config.toml
encoder_arch = "vit"
model = "masked image model"
dataset = "photos of plants, animals and fungi (iNaturalist)"
train_examples = 77898
image_size = 48
crop_scale_min = 1
horizontal_flip = true
method = "mae"
mask_ratio = 0.75
loss = "mse"
encoder_norm = "layernorm"
encoder_norm_position = "pre"
encoder_activation = "geglu"
encoder_mlp_ratio = 2.67
encoder_head_dim = 64
encoder_fused_qkv = false
encoder_bias = "none"
encoder_qk_norm = false
encoder_layer_scale_init = 0.1
encoder_parallel_block = false
encoder_inner_norm = false
encoder_drop_path = 0.1
encoder_patch_size = [6, 6]
encoder_layers = 6
encoder_width = 192
encoder_positions = "sincos"
decoder_width = 128
norm_pix_loss = true
decoder_layers = 2
init = "xavier_uniform"
residual_init = "none"
optimizer = "soap"
beta2 = 0.99
learning_rate = 0.0027
beta1 = 0.9
shampoo_beta = 0.99
eps = 1e-08
precondition_frequency = 25
max_precond_dim = 1024
one_sided = true
adamw_lr_other_params = 0.00076
max_steps = 24000
batch_size = 384
epochs = 118.3
lr_schedule = "wsd"
decay_fraction = 0.2
final_lr_fraction = 0.1
warmup_steps = 720
weight_decay = 0.07
adamw_weight_decay_other_params = 0.05
Rows from block 2 of the encoder, named by matrix and row number. Rows with one number belong to one neuron. Each number is 200 + 40 x the weight over the matrix's rms, rounded and kept within 0 to 999. All counts start at 0.
# gate: MLP gate (encoder.blocks.2.mlp.gate.weight, 512x192), inputs 0-191
# fc1: MLP up (encoder.blocks.2.mlp.fc1.weight, 512x192), inputs 0-191
# fc2: MLP down (encoder.blocks.2.mlp.fc2.weight, 192x512, transposed), outputs 0-191
gate.399,186,244,240,207,215,213,168,225,224,180,264,237,173,246,262,152,204,154,231,202,213,269,280,167,170,209,191,117,203,320,173,202,144,132,193,196,229,215,187,183,155,167,152,165,213,225,176,193,233,147,218,204,163,199,209,247,160,216,124,170,197,188,159,181,217,133,166,236,230,197,184,177,170,226,140,145,204,160,152,155,157,176,182,248,201,228,197,137,229,184,234,168,213,180,192,233,214,206,188,212,198,146,119,234,138,156,159,240,181,149,285,277,177,227,282,188,162,220,228,166,220,73,157,210,177,185,74,191,199,70,208,283,185,200,210,159,225,171,165,228,186,294,115,189,197,181,184,145,180,232,218,144,218,205,217,185,244,190,173,236,170,119,190,261,94,259,229,164,225,214,125,241,253,270,234,175,182,274,188,207,190,208,229,152,214,159,176,191,219,219,190,217
fc1.399,212,262,124,147,208,206,207,189,135,182,189,296,244,147,152,188,282,261,171,189,238,157,292,172,162,239,196,184,281,222,237,234,259,293,211,222,198,237,201,175,227,136,180,246,206,150,199,214,216,135,229,134,186,250,156,291,224,292,240,167,143,171,236,200,238,142,210,201,185,198,170,170,176,334,260,204,260,223,197,215,259,254,182,188,218,101,166,155,192,135,208,188,226,232,216,182,173,208,207,234,133,258,292,149,145,239,274,220,186,192,252,193,228,222,183,234,215,174,217,98,219,273,262,158,258,199,182,251,224,209,131,213,217,145,239,151,226,212,210,226,204,197,209,154,173,216,212,191,236,252,185,179,191,225,141,182,173,192,143,218,139,190,161,201,241,176,140,187,210,220,184,188,255,229,259,200,283,211,216,228,249,196,222,286,168,122,204,210,197,226,221,251
fc2.399,168,176,196,294,194,132,196,185,207,189,197,214,222,179,258,199,177,143,278,245,129,146,286,201,196,194,169,286,176,154,127,216,134,112,246,192,209,215,197,216,199,165,285,157,145,170,198,216,235,275,247,95,261,148,191,170,151,205,197,213,207,181,222,253,202,185,198,202,214,216,186,193,213,178,259,162,284,238,177,172,234,246,153,205,194,172,186,202,168,196,259,271,236,175,156,174,219,208,211,137,212,191,168,171,188,205,259,175,264,200,125,231,195,122,190,153,222,155,233,208,157,264,170,199,198,203,192,179,187,241,211,185,208,211,206,183,155,210,225,260,237,211,237,235,207,173,209,215,98,206,303,168,207,240,198,216,242,208,175,183,231,207,263,246,222,297,200,152,225,130,305,280,186,216,248,169,208,175,186,184,194,176,197,177,244,206,170,230,158,116,264,184
gate.402,185,184,228,181,153,208,181,213,201,194,112,242,158,222,220,176,182,193,233,172,170,223,165,224,245,178,152,217,238,273,275,206,110,203,218,144,135,234,195,231,184,257,214,141,178,185,172,214,167,211,193,143,203,292,145,151,179,234,174,209,204,246,147,262,265,169,182,204,235,215,167,230,171,183,153,204,205,189,202,137,239,212,143,185,235,200,207,278,197,199,220,189,211,151,204,162,197,215,218,192,165,210,189,139,213,148,188,154,167,156,197,217,134,135,205,143,115,163,201,199,174,274,246,236,212,298,221,214,96,137,168,193,296,231,93,226,225,141,215,161,151,149,239,67,213,202,117,155,150,222,162,190,203,172,155,229,240,197,169,139,155,153,173,102,84,188,156,206,227,297,99,173,168,198,175,298,181,242,193,74,162,191,129,186,182,188,150,154,271,165,254,222
fc1.402,240,166,187,211,196,211,156,152,204,214,228,182,275,216,255,173,200,200,130,175,172,159,199,172,249,223,155,175,188,243,164,244,206,207,149,184,183,196,238,250,210,197,237,222,208,166,228,222,156,188,234,213,199,148,263,249,242,142,192,164,165,198,227,169,172,145,208,177,157,209,253,215,142,225,212,156,160,109,133,222,166,186,212,210,191,218,233,264,306,198,217,187,229,201,174,250,201,201,211,248,193,220,156,156,128,195,311,135,214,226,190,271,245,222,228,262,162,240,241,236,206,220,205,154,203,137,184,153,230,194,208,234,230,178,252,168,218,222,98,189,250,175,230,231,238,176,224,238,137,160,116,233,257,217,153,187,196,198,294,150,167,244,213,137,244,152,156,152,310,150,247,125,99,237,249,222,252,165,129,146,238,128,123,151,215,213,301,224,129,263,209,135
fc2.402,194,158,229,149,224,232,274,163,257,269,185,196,173,219,236,144,208,201,68,238,182,231,207,163,240,152,185,242,228,213,153,278,193,229,162,188,172,211,188,215,173,135,209,283,154,223,164,215,211,157,150,244,249,205,159,143,171,208,222,172,217,225,184,169,177,215,171,141,198,135,78,237,160,190,194,231,244,168,185,123,270,200,214,240,258,119,199,286,241,215,166,202,213,255,183,242,195,227,281,143,207,254,139,205,170,167,226,183,239,232,190,273,187,184,118,215,300,207,184,277,173,282,177,206,192,189,139,220,177,245,151,241,266,180,152,149,172,232,174,131,282,225,88,148,249,177,180,199,193,142,213,222,185,200,124,179,210,253,179,189,179,164,182,261,188,211,196,153,188,209,155,284,236,175,202,230,206,233,163,158,170,150,203,154,241,127,250,221,180,295,141,182
gate.403,198,238,235,234,224,232,254,277,258,245,188,241,238,291,213,225,239,231,177,234,172,320,267,209,232,203,261,240,193,191,280,224,214,150,217,167,211,178,217,247,165,186,280,209,245,214,228,222,227,182,136,213,218,239,162,172,207,257,198,181,236,193,248,168,191,271,137,187,236,215,266,251,225,193,201,188,191,173,162,277,243,254,211,267,191,129,294,238,218,180,258,299,233,170,203,228,252,199,196,248,291,188,238,191,212,222,243,266,234,153,222,269,210,219,200,194,210,219,213,250,213,220,243,194,202,200,194,123,190,229,225,263,138,213,190,175,196,184,248,233,176,203,226,185,223,191,180,228,244,221,213,215,264,193,210,195,204,232,239,235,181,241,292,245,182,303,171,201,163,169,284,149,240,224,235,193,280,200,218,195,251,238,188,202,151,228,228,194,226,223,258,215
fc1.403,205,200,237,254,174,207,198,159,270,204,244,253,189,213,147,192,233,209,216,221,156,217,198,233,170,312,186,199,281,250,199,174,160,168,261,224,237,245,202,199,259,190,191,198,164,235,243,237,248,216,252,253,205,220,226,230,236,208,274,231,199,193,251,291,207,216,266,277,295,263,298,296,192,245,187,315,242,297,205,312,177,180,235,244,221,205,182,238,264,267,185,233,236,221,215,253,213,211,193,175,182,251,229,246,220,227,215,151,172,173,227,163,228,215,215,196,240,270,268,232,180,226,205,211,131,191,228,232,161,211,197,269,241,311,197,190,215,173,165,250,234,276,224,302,243,201,267,181,239,204,243,276,289,294,231,195,217,202,193,268,163,230,169,266,233,145,294,191,257,256,223,263,266,191,295,184,231,289,270,286,258,213,194,250,274,212,213,116,221,240,241,193
fc2.403,197,207,268,157,124,132,197,173,219,194,220,235,197,183,172,182,213,155,146,232,175,221,266,197,119,175,205,195,193,194,190,157,146,184,241,136,180,177,180,162,200,160,206,188,175,189,257,250,197,219,186,262,220,216,240,146,185,159,257,181,183,161,210,214,172,262,148,186,231,206,199,252,167,193,173,274,224,231,238,266,215,190,203,277,210,109,252,182,230,182,221,222,281,157,196,165,209,156,219,154,161,194,144,229,219,234,167,151,217,114,226,223,186,174,246,201,225,254,190,149,198,193,145,181,150,164,170,168,200,257,250,248,225,278,236,189,265,89,249,205,192,160,254,147,212,208,189,219,160,200,164,208,172,187,245,194,211,140,188,205,198,189,222,209,180,201,233,173,209,257,175,182,225,205,248,228,237,209,215,187,219,186,212,239,256,238,247,0,223,216,217,153
gate.404,183,192,253,128,176,229,174,232,200,226,181,193,207,173,180,183,211,184,171,185,318,235,185,117,166,315,205,169,125,306,136,185,134,230,179,228,220,220,206,228,205,268,228,203,210,234,151,219,192,214,163,266,172,183,224,241,212,209,161,165,143,160,197,178,182,179,201,207,212,188,203,192,163,183,153,184,218,140,249,210,189,149,187,198,254,220,208,210,229,208,253,189,262,146,224,197,242,191,173,151,248,186,221,155,159,148,237,196,64,245,118,216,165,166,125,173,150,223,149,246,214,137,257,213,193,257,159,241,192,198,186,221,239,245,251,188,201,184,183,220,213,191,202,150,208,204,159,203,140,248,234,192,264,213,135,255,203,194,185,214,209,260,174,179,143,208,179,168,136,278,244,186,222,215,181,206,206,188,263,214,235,166,198,297,169,263,250,224,133,212,218,220
fc1.404,233,198,271,119,177,244,167,205,232,161,161,241,272,202,232,177,247,188,186,260,231,178,132,223,238,204,172,217,198,253,168,287,199,157,176,195,222,208,178,127,236,183,230,201,214,191,191,191,225,178,200,199,193,258,237,200,101,168,186,311,172,140,188,120,215,209,125,195,203,258,215,231,158,161,254,210,140,160,146,325,250,200,242,225,200,160,191,173,167,166,152,170,244,205,206,184,208,191,180,217,150,214,139,142,170,224,223,231,212,207,239,179,201,156,169,201,250,236,173,180,231,162,140,184,235,207,182,203,280,168,250,249,235,213,207,218,215,230,192,193,227,177,273,203,181,183,216,174,212,219,169,206,214,157,202,195,224,197,202,183,172,195,222,280,215,189,208,269,215,191,285,151,241,235,209,211,191,258,163,199,212,270,201,236,207,164,164,256,169,157,189,212
fc2.404,260,208,155,231,204,184,144,158,257,197,229,226,190,273,223,213,156,164,168,244,220,221,222,247,186,147,144,193,214,106,211,224,286,173,256,168,197,176,196,250,196,149,248,173,189,199,214,233,243,193,182,180,245,232,123,163,207,216,207,204,239,245,219,215,174,158,197,238,266,239,204,177,250,226,192,156,297,181,158,157,181,267,134,201,240,189,140,167,136,232,192,222,292,255,171,208,181,136,233,222,210,199,105,234,195,243,231,178,211,288,203,201,168,239,245,184,178,206,167,227,159,209,173,223,210,256,196,244,132,279,259,183,151,281,200,197,193,181,255,242,176,211,233,214,203,207,225,253,193,208,181,218,138,191,191,253,175,230,190,229,248,196,212,196,196,202,164,169,260,172,249,242,245,232,146,211,178,250,229,204,199,186,278,203,238,202,192,185,164,163,170,182
gate.405,188,251,198,254,168,181,217,248,204,242,232,125,197,243,223,248,240,261,225,231,199,253,257,186,243,258,251,219,236,175,215,210,161,134,146,187,212,187,247,204,177,223,209,232,234,249,160,207,105,162,215,186,231,215,217,207,226,164,181,235,253,217,267,201,232,237,236,202,194,210,200,182,188,181,259,234,214,172,205,229,237,189,215,200,171,258,190,254,154,225,233,191,194,178,220,205,213,235,195,193,165,265,229,189,183,278,257,196,214,184,215,177,290,246,153,187,262,158,222,257,167,240,236,305,228,176,204,212,189,242,191,216,169,193,193,243,196,273,221,213,214,205,205,205,155,232,181,234,164,255,227,260,201,262,214,216,208,184,192,238,202,214,202,250,167,243,245,167,222,207,217,181,236,197,218,197,186,224,266,207,199,241,202,199,217,216,186,305,243,176,243,187
fc1.405,215,190,290,242,176,159,175,241,241,228,168,210,177,254,157,222,235,277,235,220,177,178,147,141,255,194,239,218,229,191,239,197,180,175,203,195,169,229,181,253,208,162,202,184,168,151,231,163,187,177,224,243,229,165,211,225,264,198,279,172,231,145,208,202,144,241,184,209,227,234,217,179,242,225,209,195,269,179,222,232,131,247,270,172,227,217,187,228,212,240,222,188,219,233,226,178,273,162,152,163,207,277,213,258,188,195,203,204,216,222,211,175,227,229,179,186,199,212,246,198,163,210,205,211,199,211,223,273,271,247,202,176,196,239,210,246,159,253,161,283,211,240,203,216,307,323,169,201,226,237,266,248,221,206,199,211,209,172,275,245,240,302,174,220,209,267,248,163,185,297,217,185,190,206,252,203,185,270,249,184,273,206,194,179,155,255,163,215,183,161,208,158
fc2.405,212,234,181,198,258,263,226,212,191,167,108,194,193,98,202,224,184,116,217,238,172,225,195,204,192,271,163,229,194,219,227,246,257,243,205,262,148,193,248,191,268,190,267,229,121,237,208,220,219,173,236,216,173,274,201,193,218,272,242,222,184,251,219,176,233,167,190,204,176,121,237,198,167,253,235,230,179,221,190,151,252,243,169,230,158,230,208,246,291,223,284,156,161,184,191,271,208,214,214,271,98,78,202,177,202,198,193,71,238,219,186,220,255,228,258,244,211,203,232,243,253,171,207,244,191,254,174,216,214,190,207,188,272,187,231,260,209,126,220,186,274,246,210,206,237,94,210,225,211,162,205,181,117,159,209,180,205,154,182,234,197,155,237,163,217,187,157,169,179,155,170,186,199,219,178,280,252,173,212,248,154,198,232,195,213,147,291,197,244,186,261,286
gate.406,199,240,221,226,147,221,224,185,216,214,222,299,174,219,175,215,222,193,204,164,129,232,188,185,139,212,187,183,172,257,158,244,194,160,254,200,208,202,192,161,228,208,258,284,205,150,223,220,200,232,238,162,200,187,184,171,233,224,183,275,155,223,239,193,195,268,223,274,237,193,240,215,265,188,204,184,160,233,154,228,186,160,217,224,270,249,178,249,209,170,200,213,167,227,212,208,227,224,209,173,112,186,199,179,174,212,202,120,168,233,208,201,248,196,214,178,264,235,237,237,209,209,158,213,205,265,203,137,204,227,225,288,217,215,211,205,163,171,273,150,161,240,205,218,202,233,218,175,206,200,143,205,260,219,180,185,198,237,218,145,277,158,225,190,197,186,199,153,220,215,228,174,233,187,145,236,159,235,140,185,165,241,226,206,218,249,229,206,187,236,177,180
fc1.406,158,181,162,218,188,230,172,179,152,168,236,227,192,247,195,189,247,144,213,223,136,163,196,182,226,223,174,188,166,232,185,240,199,217,210,254,245,163,251,226,165,230,178,203,175,140,146,229,148,168,248,187,199,214,162,163,231,196,176,243,173,222,218,173,138,280,257,225,200,219,194,199,196,176,180,177,144,192,210,151,192,135,170,229,134,258,163,244,153,162,216,197,208,232,199,174,180,198,212,215,179,169,208,194,148,186,254,157,211,192,156,136,215,204,219,222,193,196,192,267,234,202,195,289,171,203,253,188,219,167,224,221,205,197,211,195,168,139,235,153,161,223,270,201,206,184,141,178,167,195,200,268,250,167,195,214,127,274,167,158,205,153,240,224,198,200,227,144,205,172,222,200,191,156,188,246,141,192,195,211,165,155,191,183,188,202,185,207,145,194,99,223
fc2.406,203,194,172,233,278,178,183,174,160,162,300,234,177,182,213,170,221,215,174,210,200,170,182,216,287,262,255,237,231,268,227,217,235,207,196,217,241,268,272,246,234,215,198,232,179,209,165,193,238,162,161,224,219,255,159,255,187,208,249,161,222,156,239,214,207,189,162,213,242,177,205,168,96,129,205,227,264,179,270,217,159,165,212,192,150,212,228,187,205,186,253,216,282,233,214,187,240,160,166,163,262,171,175,262,186,187,192,231,246,169,115,186,159,190,225,228,114,137,173,257,193,248,148,187,216,181,233,233,222,171,145,137,167,228,238,228,216,173,160,208,196,264,206,164,232,179,168,261,142,216,264,176,210,133,219,166,171,166,98,202,183,153,197,186,123,197,144,169,168,179,252,230,208,179,216,191,196,194,173,179,205,119,213,202,192,198,217,199,207,183,201,223
gate.407,202,178,189,201,184,164,133,193,235,109,179,226,92,204,267,226,215,174,222,163,200,197,151,177,170,127,153,217,216,199,226,222,159,119,283,237,224,270,225,89,206,212,171,206,168,207,202,228,191,183,189,239,158,197,105,169,217,139,166,157,246,197,204,235,124,194,216,201,213,237,145,222,135,152,179,253,245,208,259,207,224,259,208,214,186,233,197,93,187,151,189,220,183,207,248,192,227,153,228,147,207,154,229,159,255,126,209,185,185,176,175,148,118,270,266,235,141,236,220,90,212,173,205,173,298,315,174,190,155,181,178,163,221,119,111,201,292,225,218,201,178,226,230,149,188,189,159,179,212,221,172,210,231,202,188,218,239,201,183,186,165,226,212,235,179,245,165,206,157,181,291,242,175,241,197,210,269,190,182,159,199,252,111,135,221,197,150,182,222,179,201,121
fc1.407,209,182,215,177,196,122,180,258,224,255,234,225,167,233,151,151,227,217,155,252,186,300,257,264,276,264,193,145,225,176,207,203,187,193,158,247,219,191,142,294,258,209,244,192,197,226,182,158,185,223,181,161,248,241,173,185,212,235,173,191,225,231,295,230,222,139,214,208,187,293,168,151,136,272,191,180,200,167,165,173,170,212,188,157,161,228,214,260,207,216,234,199,232,173,199,183,181,190,203,237,282,248,184,262,122,184,151,200,163,131,97,184,179,160,174,219,229,243,126,195,213,266,194,231,161,238,140,228,163,216,155,190,183,225,158,226,197,165,132,154,159,172,206,213,239,171,278,199,203,180,184,186,121,89,243,144,241,261,234,194,212,142,203,165,215,179,183,307,220,184,176,146,253,132,267,187,164,217,203,158,234,148,223,263,210,231,210,230,210,181,195,186
fc2.407,261,231,231,218,199,135,159,238,217,170,159,331,89,205,225,144,138,147,198,243,189,206,154,197,198,104,183,265,230,206,224,238,159,240,235,197,208,256,272,131,188,190,229,143,186,238,170,226,142,136,202,262,184,175,176,132,203,142,145,217,266,207,215,275,176,250,186,193,273,227,200,174,179,238,148,248,219,164,210,241,165,237,184,166,195,221,210,186,179,225,192,208,211,213,210,216,212,212,205,169,207,185,265,124,244,181,195,175,138,223,167,267,188,245,170,194,249,278,259,139,215,276,203,226,239,204,252,280,182,240,174,203,200,160,154,264,199,182,219,124,185,187,192,193,204,208,170,191,144,266,234,209,191,137,137,191,230,212,226,175,148,185,248,209,208,204,233,223,224,223,214,199,163,244,165,264,227,139,219,129,155,227,88,207,174,215,181,196,218,251,233,157
gate.408,164,184,270,195,227,219,168,213,183,238,224,214,121,126,253,237,231,272,200,188,210,199,176,199,213,188,237,233,187,168,181,241,231,175,215,253,327,228,151,244,169,224,124,259,247,109,171,196,172,212,252,187,218,218,185,135,169,224,175,185,130,232,183,247,186,208,159,192,244,212,185,174,226,141,221,210,186,246,234,156,128,158,131,193,157,179,255,177,174,107,238,143,160,203,248,262,165,169,201,246,184,205,154,173,200,222,154,221,210,216,192,214,176,103,209,242,213,182,180,252,226,241,171,212,171,235,215,200,129,232,280,169,76,137,163,178,150,277,197,188,236,170,194,217,198,170,266,195,235,169,114,159,219,220,218,165,168,180,180,212,136,168,218,242,110,209,230,230,212,168,145,202,249,233,190,212,167,246,228,151,256,193,124,221,235,189,222,234,248,168,218,217
fc1.408,149,220,198,168,236,208,128,139,232,266,147,199,148,248,198,90,208,207,277,165,99,196,227,226,180,210,187,213,248,178,125,201,140,153,183,138,258,106,207,184,166,291,236,159,164,183,245,185,200,215,160,169,166,207,196,196,150,132,139,195,189,178,132,175,202,242,136,102,196,181,188,210,188,248,269,332,232,182,148,243,161,198,213,272,199,159,218,178,47,193,183,268,245,139,147,229,210,211,124,185,160,224,204,182,192,172,193,216,200,194,230,193,222,204,73,197,162,199,202,221,171,219,222,125,193,204,218,192,218,158,182,212,225,143,134,159,182,167,138,105,178,231,178,214,190,190,200,198,153,216,196,214,236,152,237,215,97,133,194,202,176,136,188,187,202,170,219,203,214,229,170,110,188,171,218,166,171,170,175,202,173,224,208,198,151,287,197,151,123,172,152,163
fc2.408,197,216,208,181,169,198,211,248,237,152,252,145,157,142,210,220,202,292,198,120,184,201,193,257,166,181,245,195,155,143,206,220,160,238,197,277,210,272,176,247,168,198,188,180,186,215,203,83,194,266,206,219,225,123,223,177,159,162,220,252,179,197,210,275,181,202,250,261,171,250,194,185,199,150,185,146,214,253,259,160,152,179,164,193,211,314,194,186,158,274,230,116,197,231,248,207,195,166,171,177,230,179,153,173,176,242,208,188,252,229,180,258,157,165,234,270,161,219,226,186,147,204,138,179,178,301,232,157,198,178,216,106,111,233,219,165,188,262,249,235,255,207,220,233,165,220,247,195,272,123,194,222,233,220,188,168,269,241,292,180,213,161,139,178,216,184,178,239,197,190,226,203,269,225,199,225,137,288,252,140,230,225,225,190,287,219,239,267,291,162,209,171
gate.409,217,211,168,238,207,224,166,177,176,199,190,209,166,218,219,225,250,168,108,182,192,203,293,194,227,226,202,144,234,221,187,216,260,198,258,189,215,199,145,216,217,176,212,157,161,190,123,245,217,125,216,266,185,183,143,149,211,180,200,196,152,260,155,196,180,172,139,229,191,245,194,198,187,173,195,226,179,278,274,160,169,175,163,271,184,171,218,211,189,207,207,193,172,158,163,232,214,170,221,146,183,210,179,209,169,200,145,227,135,259,177,161,216,151,248,254,191,206,209,280,246,206,181,186,168,187,229,145,201,168,292,172,176,183,240,192,249,230,232,177,201,198,169,192,211,141,191,174,247,203,185,199,200,135,206,202,220,139,188,208,194,226,153,251,146,234,297,189,251,184,155,201,180,211,142,198,207,209,209,170,207,193,154,207,257,159,263,193,186,204,171,281
fc1.409,228,184,198,199,197,211,197,200,202,243,165,288,213,233,164,229,304,167,227,228,221,216,214,166,143,230,208,252,168,196,256,260,284,219,255,179,193,196,221,270,247,212,256,229,209,255,130,222,194,163,238,253,220,198,221,298,200,197,200,263,237,223,159,221,168,244,223,215,203,255,172,264,224,216,136,211,238,144,194,242,228,221,256,192,177,207,276,198,224,227,210,260,279,165,228,205,216,230,210,206,293,254,173,178,204,186,233,236,200,219,245,164,185,221,261,233,267,183,230,278,249,188,235,181,215,231,206,233,223,196,209,260,320,174,252,214,209,216,183,237,230,222,139,218,257,227,174,194,226,237,262,192,213,141,210,244,165,180,160,155,218,218,144,222,248,265,236,331,243,204,205,219,235,208,199,251,190,183,257,215,187,220,272,182,243,159,204,215,176,181,231,208
fc2.409,242,221,222,193,223,219,205,202,172,251,182,191,213,164,165,205,167,310,299,185,173,166,117,247,185,228,194,251,239,219,195,215,143,220,159,244,201,219,242,232,169,150,203,232,137,190,254,189,162,203,216,141,183,230,182,190,246,219,244,203,209,157,203,156,166,185,177,162,222,274,115,212,267,197,196,236,108,217,225,145,192,189,203,221,234,189,150,202,167,144,181,193,178,243,195,188,149,271,162,241,197,158,202,213,248,280,253,222,197,196,210,212,209,160,128,181,177,236,192,202,188,198,297,239,222,220,197,247,211,169,244,181,235,229,136,243,131,177,155,208,172,182,141,261,258,177,253,271,167,245,146,159,243,284,159,195,205,224,204,190,179,193,265,155,209,243,216,161,150,171,244,169,224,228,246,181,219,180,205,186,247,276,208,196,132,212,182,176,176,176,249,162
gate.410,191,155,288,300,287,244,247,238,199,153,177,177,233,214,234,254,253,231,217,166,265,244,230,162,191,236,200,209,232,285,249,259,220,230,213,276,201,229,258,262,217,188,234,227,205,213,201,234,232,121,194,242,203,214,252,282,254,222,253,216,170,230,195,211,197,210,194,264,235,174,240,244,221,177,214,188,182,188,204,220,217,185,190,235,156,152,239,240,225,202,159,203,235,210,210,168,215,309,226,224,253,317,231,240,196,221,204,131,242,196,185,280,208,218,260,257,266,272,226,235,266,227,176,255,235,254,228,221,186,197,276,187,181,146,161,222,189,153,208,168,181,229,259,179,258,185,203,191,229,156,233,218,251,142,275,233,163,252,217,179,226,196,203,225,267,244,211,202,241,184,181,247,186,210,271,162,214,201,154,194,180,192,243,180,152,190,214,264,190,145,232,256
fc1.410,285,184,241,204,215,197,242,200,268,230,251,242,238,221,209,195,185,189,209,176,186,184,200,222,245,214,191,154,157,194,209,173,189,186,217,191,214,262,193,231,230,213,189,183,237,204,177,222,493,325,213,178,211,231,194,186,207,205,220,191,235,244,215,180,238,230,208,265,198,239,235,222,244,205,231,201,219,238,232,170,216,173,234,198,221,226,227,229,224,182,203,236,237,169,224,240,242,227,167,212,194,217,227,233,199,184,212,254,226,231,202,224,229,185,217,208,234,193,182,220,216,211,248,223,268,258,233,260,226,224,138,224,234,259,218,202,213,306,172,205,255,196,177,205,238,233,214,181,253,204,257,214,244,256,227,170,296,222,267,235,206,238,158,204,177,181,204,225,191,243,184,231,173,184,184,237,233,229,244,228,226,232,230,218,195,210,212,195,212,248,188,136
fc2.410,215,199,138,74,178,152,162,213,186,171,181,180,205,175,253,249,279,207,290,239,220,229,171,169,189,234,212,236,219,219,195,273,237,224,207,214,193,161,257,245,225,164,187,215,163,214,233,185,201,204,220,233,171,194,214,235,191,202,210,183,158,188,230,204,172,182,192,171,249,195,187,171,168,150,197,234,185,192,181,228,162,207,231,237,171,213,212,197,232,201,221,216,224,279,186,212,201,218,238,222,236,257,192,193,245,220,205,140,196,169,185,233,202,216,201,176,200,255,220,131,231,214,120,230,163,188,222,219,204,205,279,168,117,132,161,247,192,129,238,193,193,224,186,210,258,228,236,190,150,186,179,216,184,198,174,284,112,178,214,184,183,191,260,171,225,208,234,201,207,148,212,250,227,219,214,239,209,212,109,192,190,219,214,212,200,174,187,223,172,200,192,264
gate.411,182,230,250,255,218,230,158,125,235,159,285,260,233,165,158,234,289,207,205,212,183,208,276,182,189,278,205,204,239,202,131,243,220,181,285,131,266,251,216,273,187,278,245,237,227,193,170,257,230,208,176,216,151,188,211,244,247,211,180,215,239,166,190,203,204,252,186,198,192,234,186,222,195,210,129,150,261,256,208,171,145,180,168,296,179,163,281,260,255,151,230,191,182,191,243,243,230,188,222,161,246,224,166,200,119,183,226,163,127,218,199,240,195,263,244,304,255,259,241,301,176,200,236,195,142,217,123,240,158,279,225,183,124,217,210,197,209,84,203,249,236,232,195,220,182,175,233,131,238,197,215,259,216,196,218,206,178,217,163,235,161,167,164,236,140,187,200,291,189,256,270,201,199,206,165,226,158,280,261,253,154,200,224,200,260,177,235,203,224,184,235,242
fc1.411,246,192,231,258,198,258,204,215,211,165,227,310,247,184,97,218,283,232,222,232,288,214,169,181,231,290,212,240,254,292,281,257,250,234,258,181,241,299,220,205,272,249,185,254,186,183,136,273,224,232,219,179,197,198,177,222,247,193,268,271,232,196,254,209,176,189,319,210,212,214,229,206,181,179,300,136,285,245,292,189,199,247,181,177,175,230,160,217,319,207,203,181,181,205,213,200,234,208,237,188,243,212,245,204,193,205,242,207,160,199,192,255,221,240,231,222,202,227,222,259,203,220,267,244,167,178,199,260,202,264,230,276,194,191,220,308,218,217,230,161,280,248,209,244,193,250,172,224,217,253,186,247,193,206,208,182,206,240,189,229,221,239,209,225,164,275,151,279,179,210,274,224,258,185,166,224,176,284,279,240,182,234,257,215,223,189,237,220,226,222,283,262
fc2.411,197,197,150,170,251,244,225,216,168,192,199,170,214,226,279,178,125,197,239,214,149,233,147,234,245,197,215,243,226,227,240,200,180,207,204,247,170,202,262,199,246,129,229,184,220,248,201,147,210,191,209,199,178,216,248,206,215,282,196,180,161,218,174,218,169,212,234,162,223,203,182,203,247,152,126,243,139,179,142,215,259,168,232,200,201,184,162,169,183,161,201,209,260,205,167,171,210,183,180,294,148,194,250,235,210,208,241,186,237,199,170,213,222,178,228,161,150,172,193,187,247,244,176,212,267,204,221,202,271,174,167,177,292,155,155,209,143,285,153,210,177,247,202,206,182,183,220,235,180,189,265,173,186,260,209,167,206,171,202,223,237,164,244,164,268,184,215,143,136,139,201,199,179,197,298,230,218,116,125,189,290,230,170,209,184,230,119,167,185,219,225,150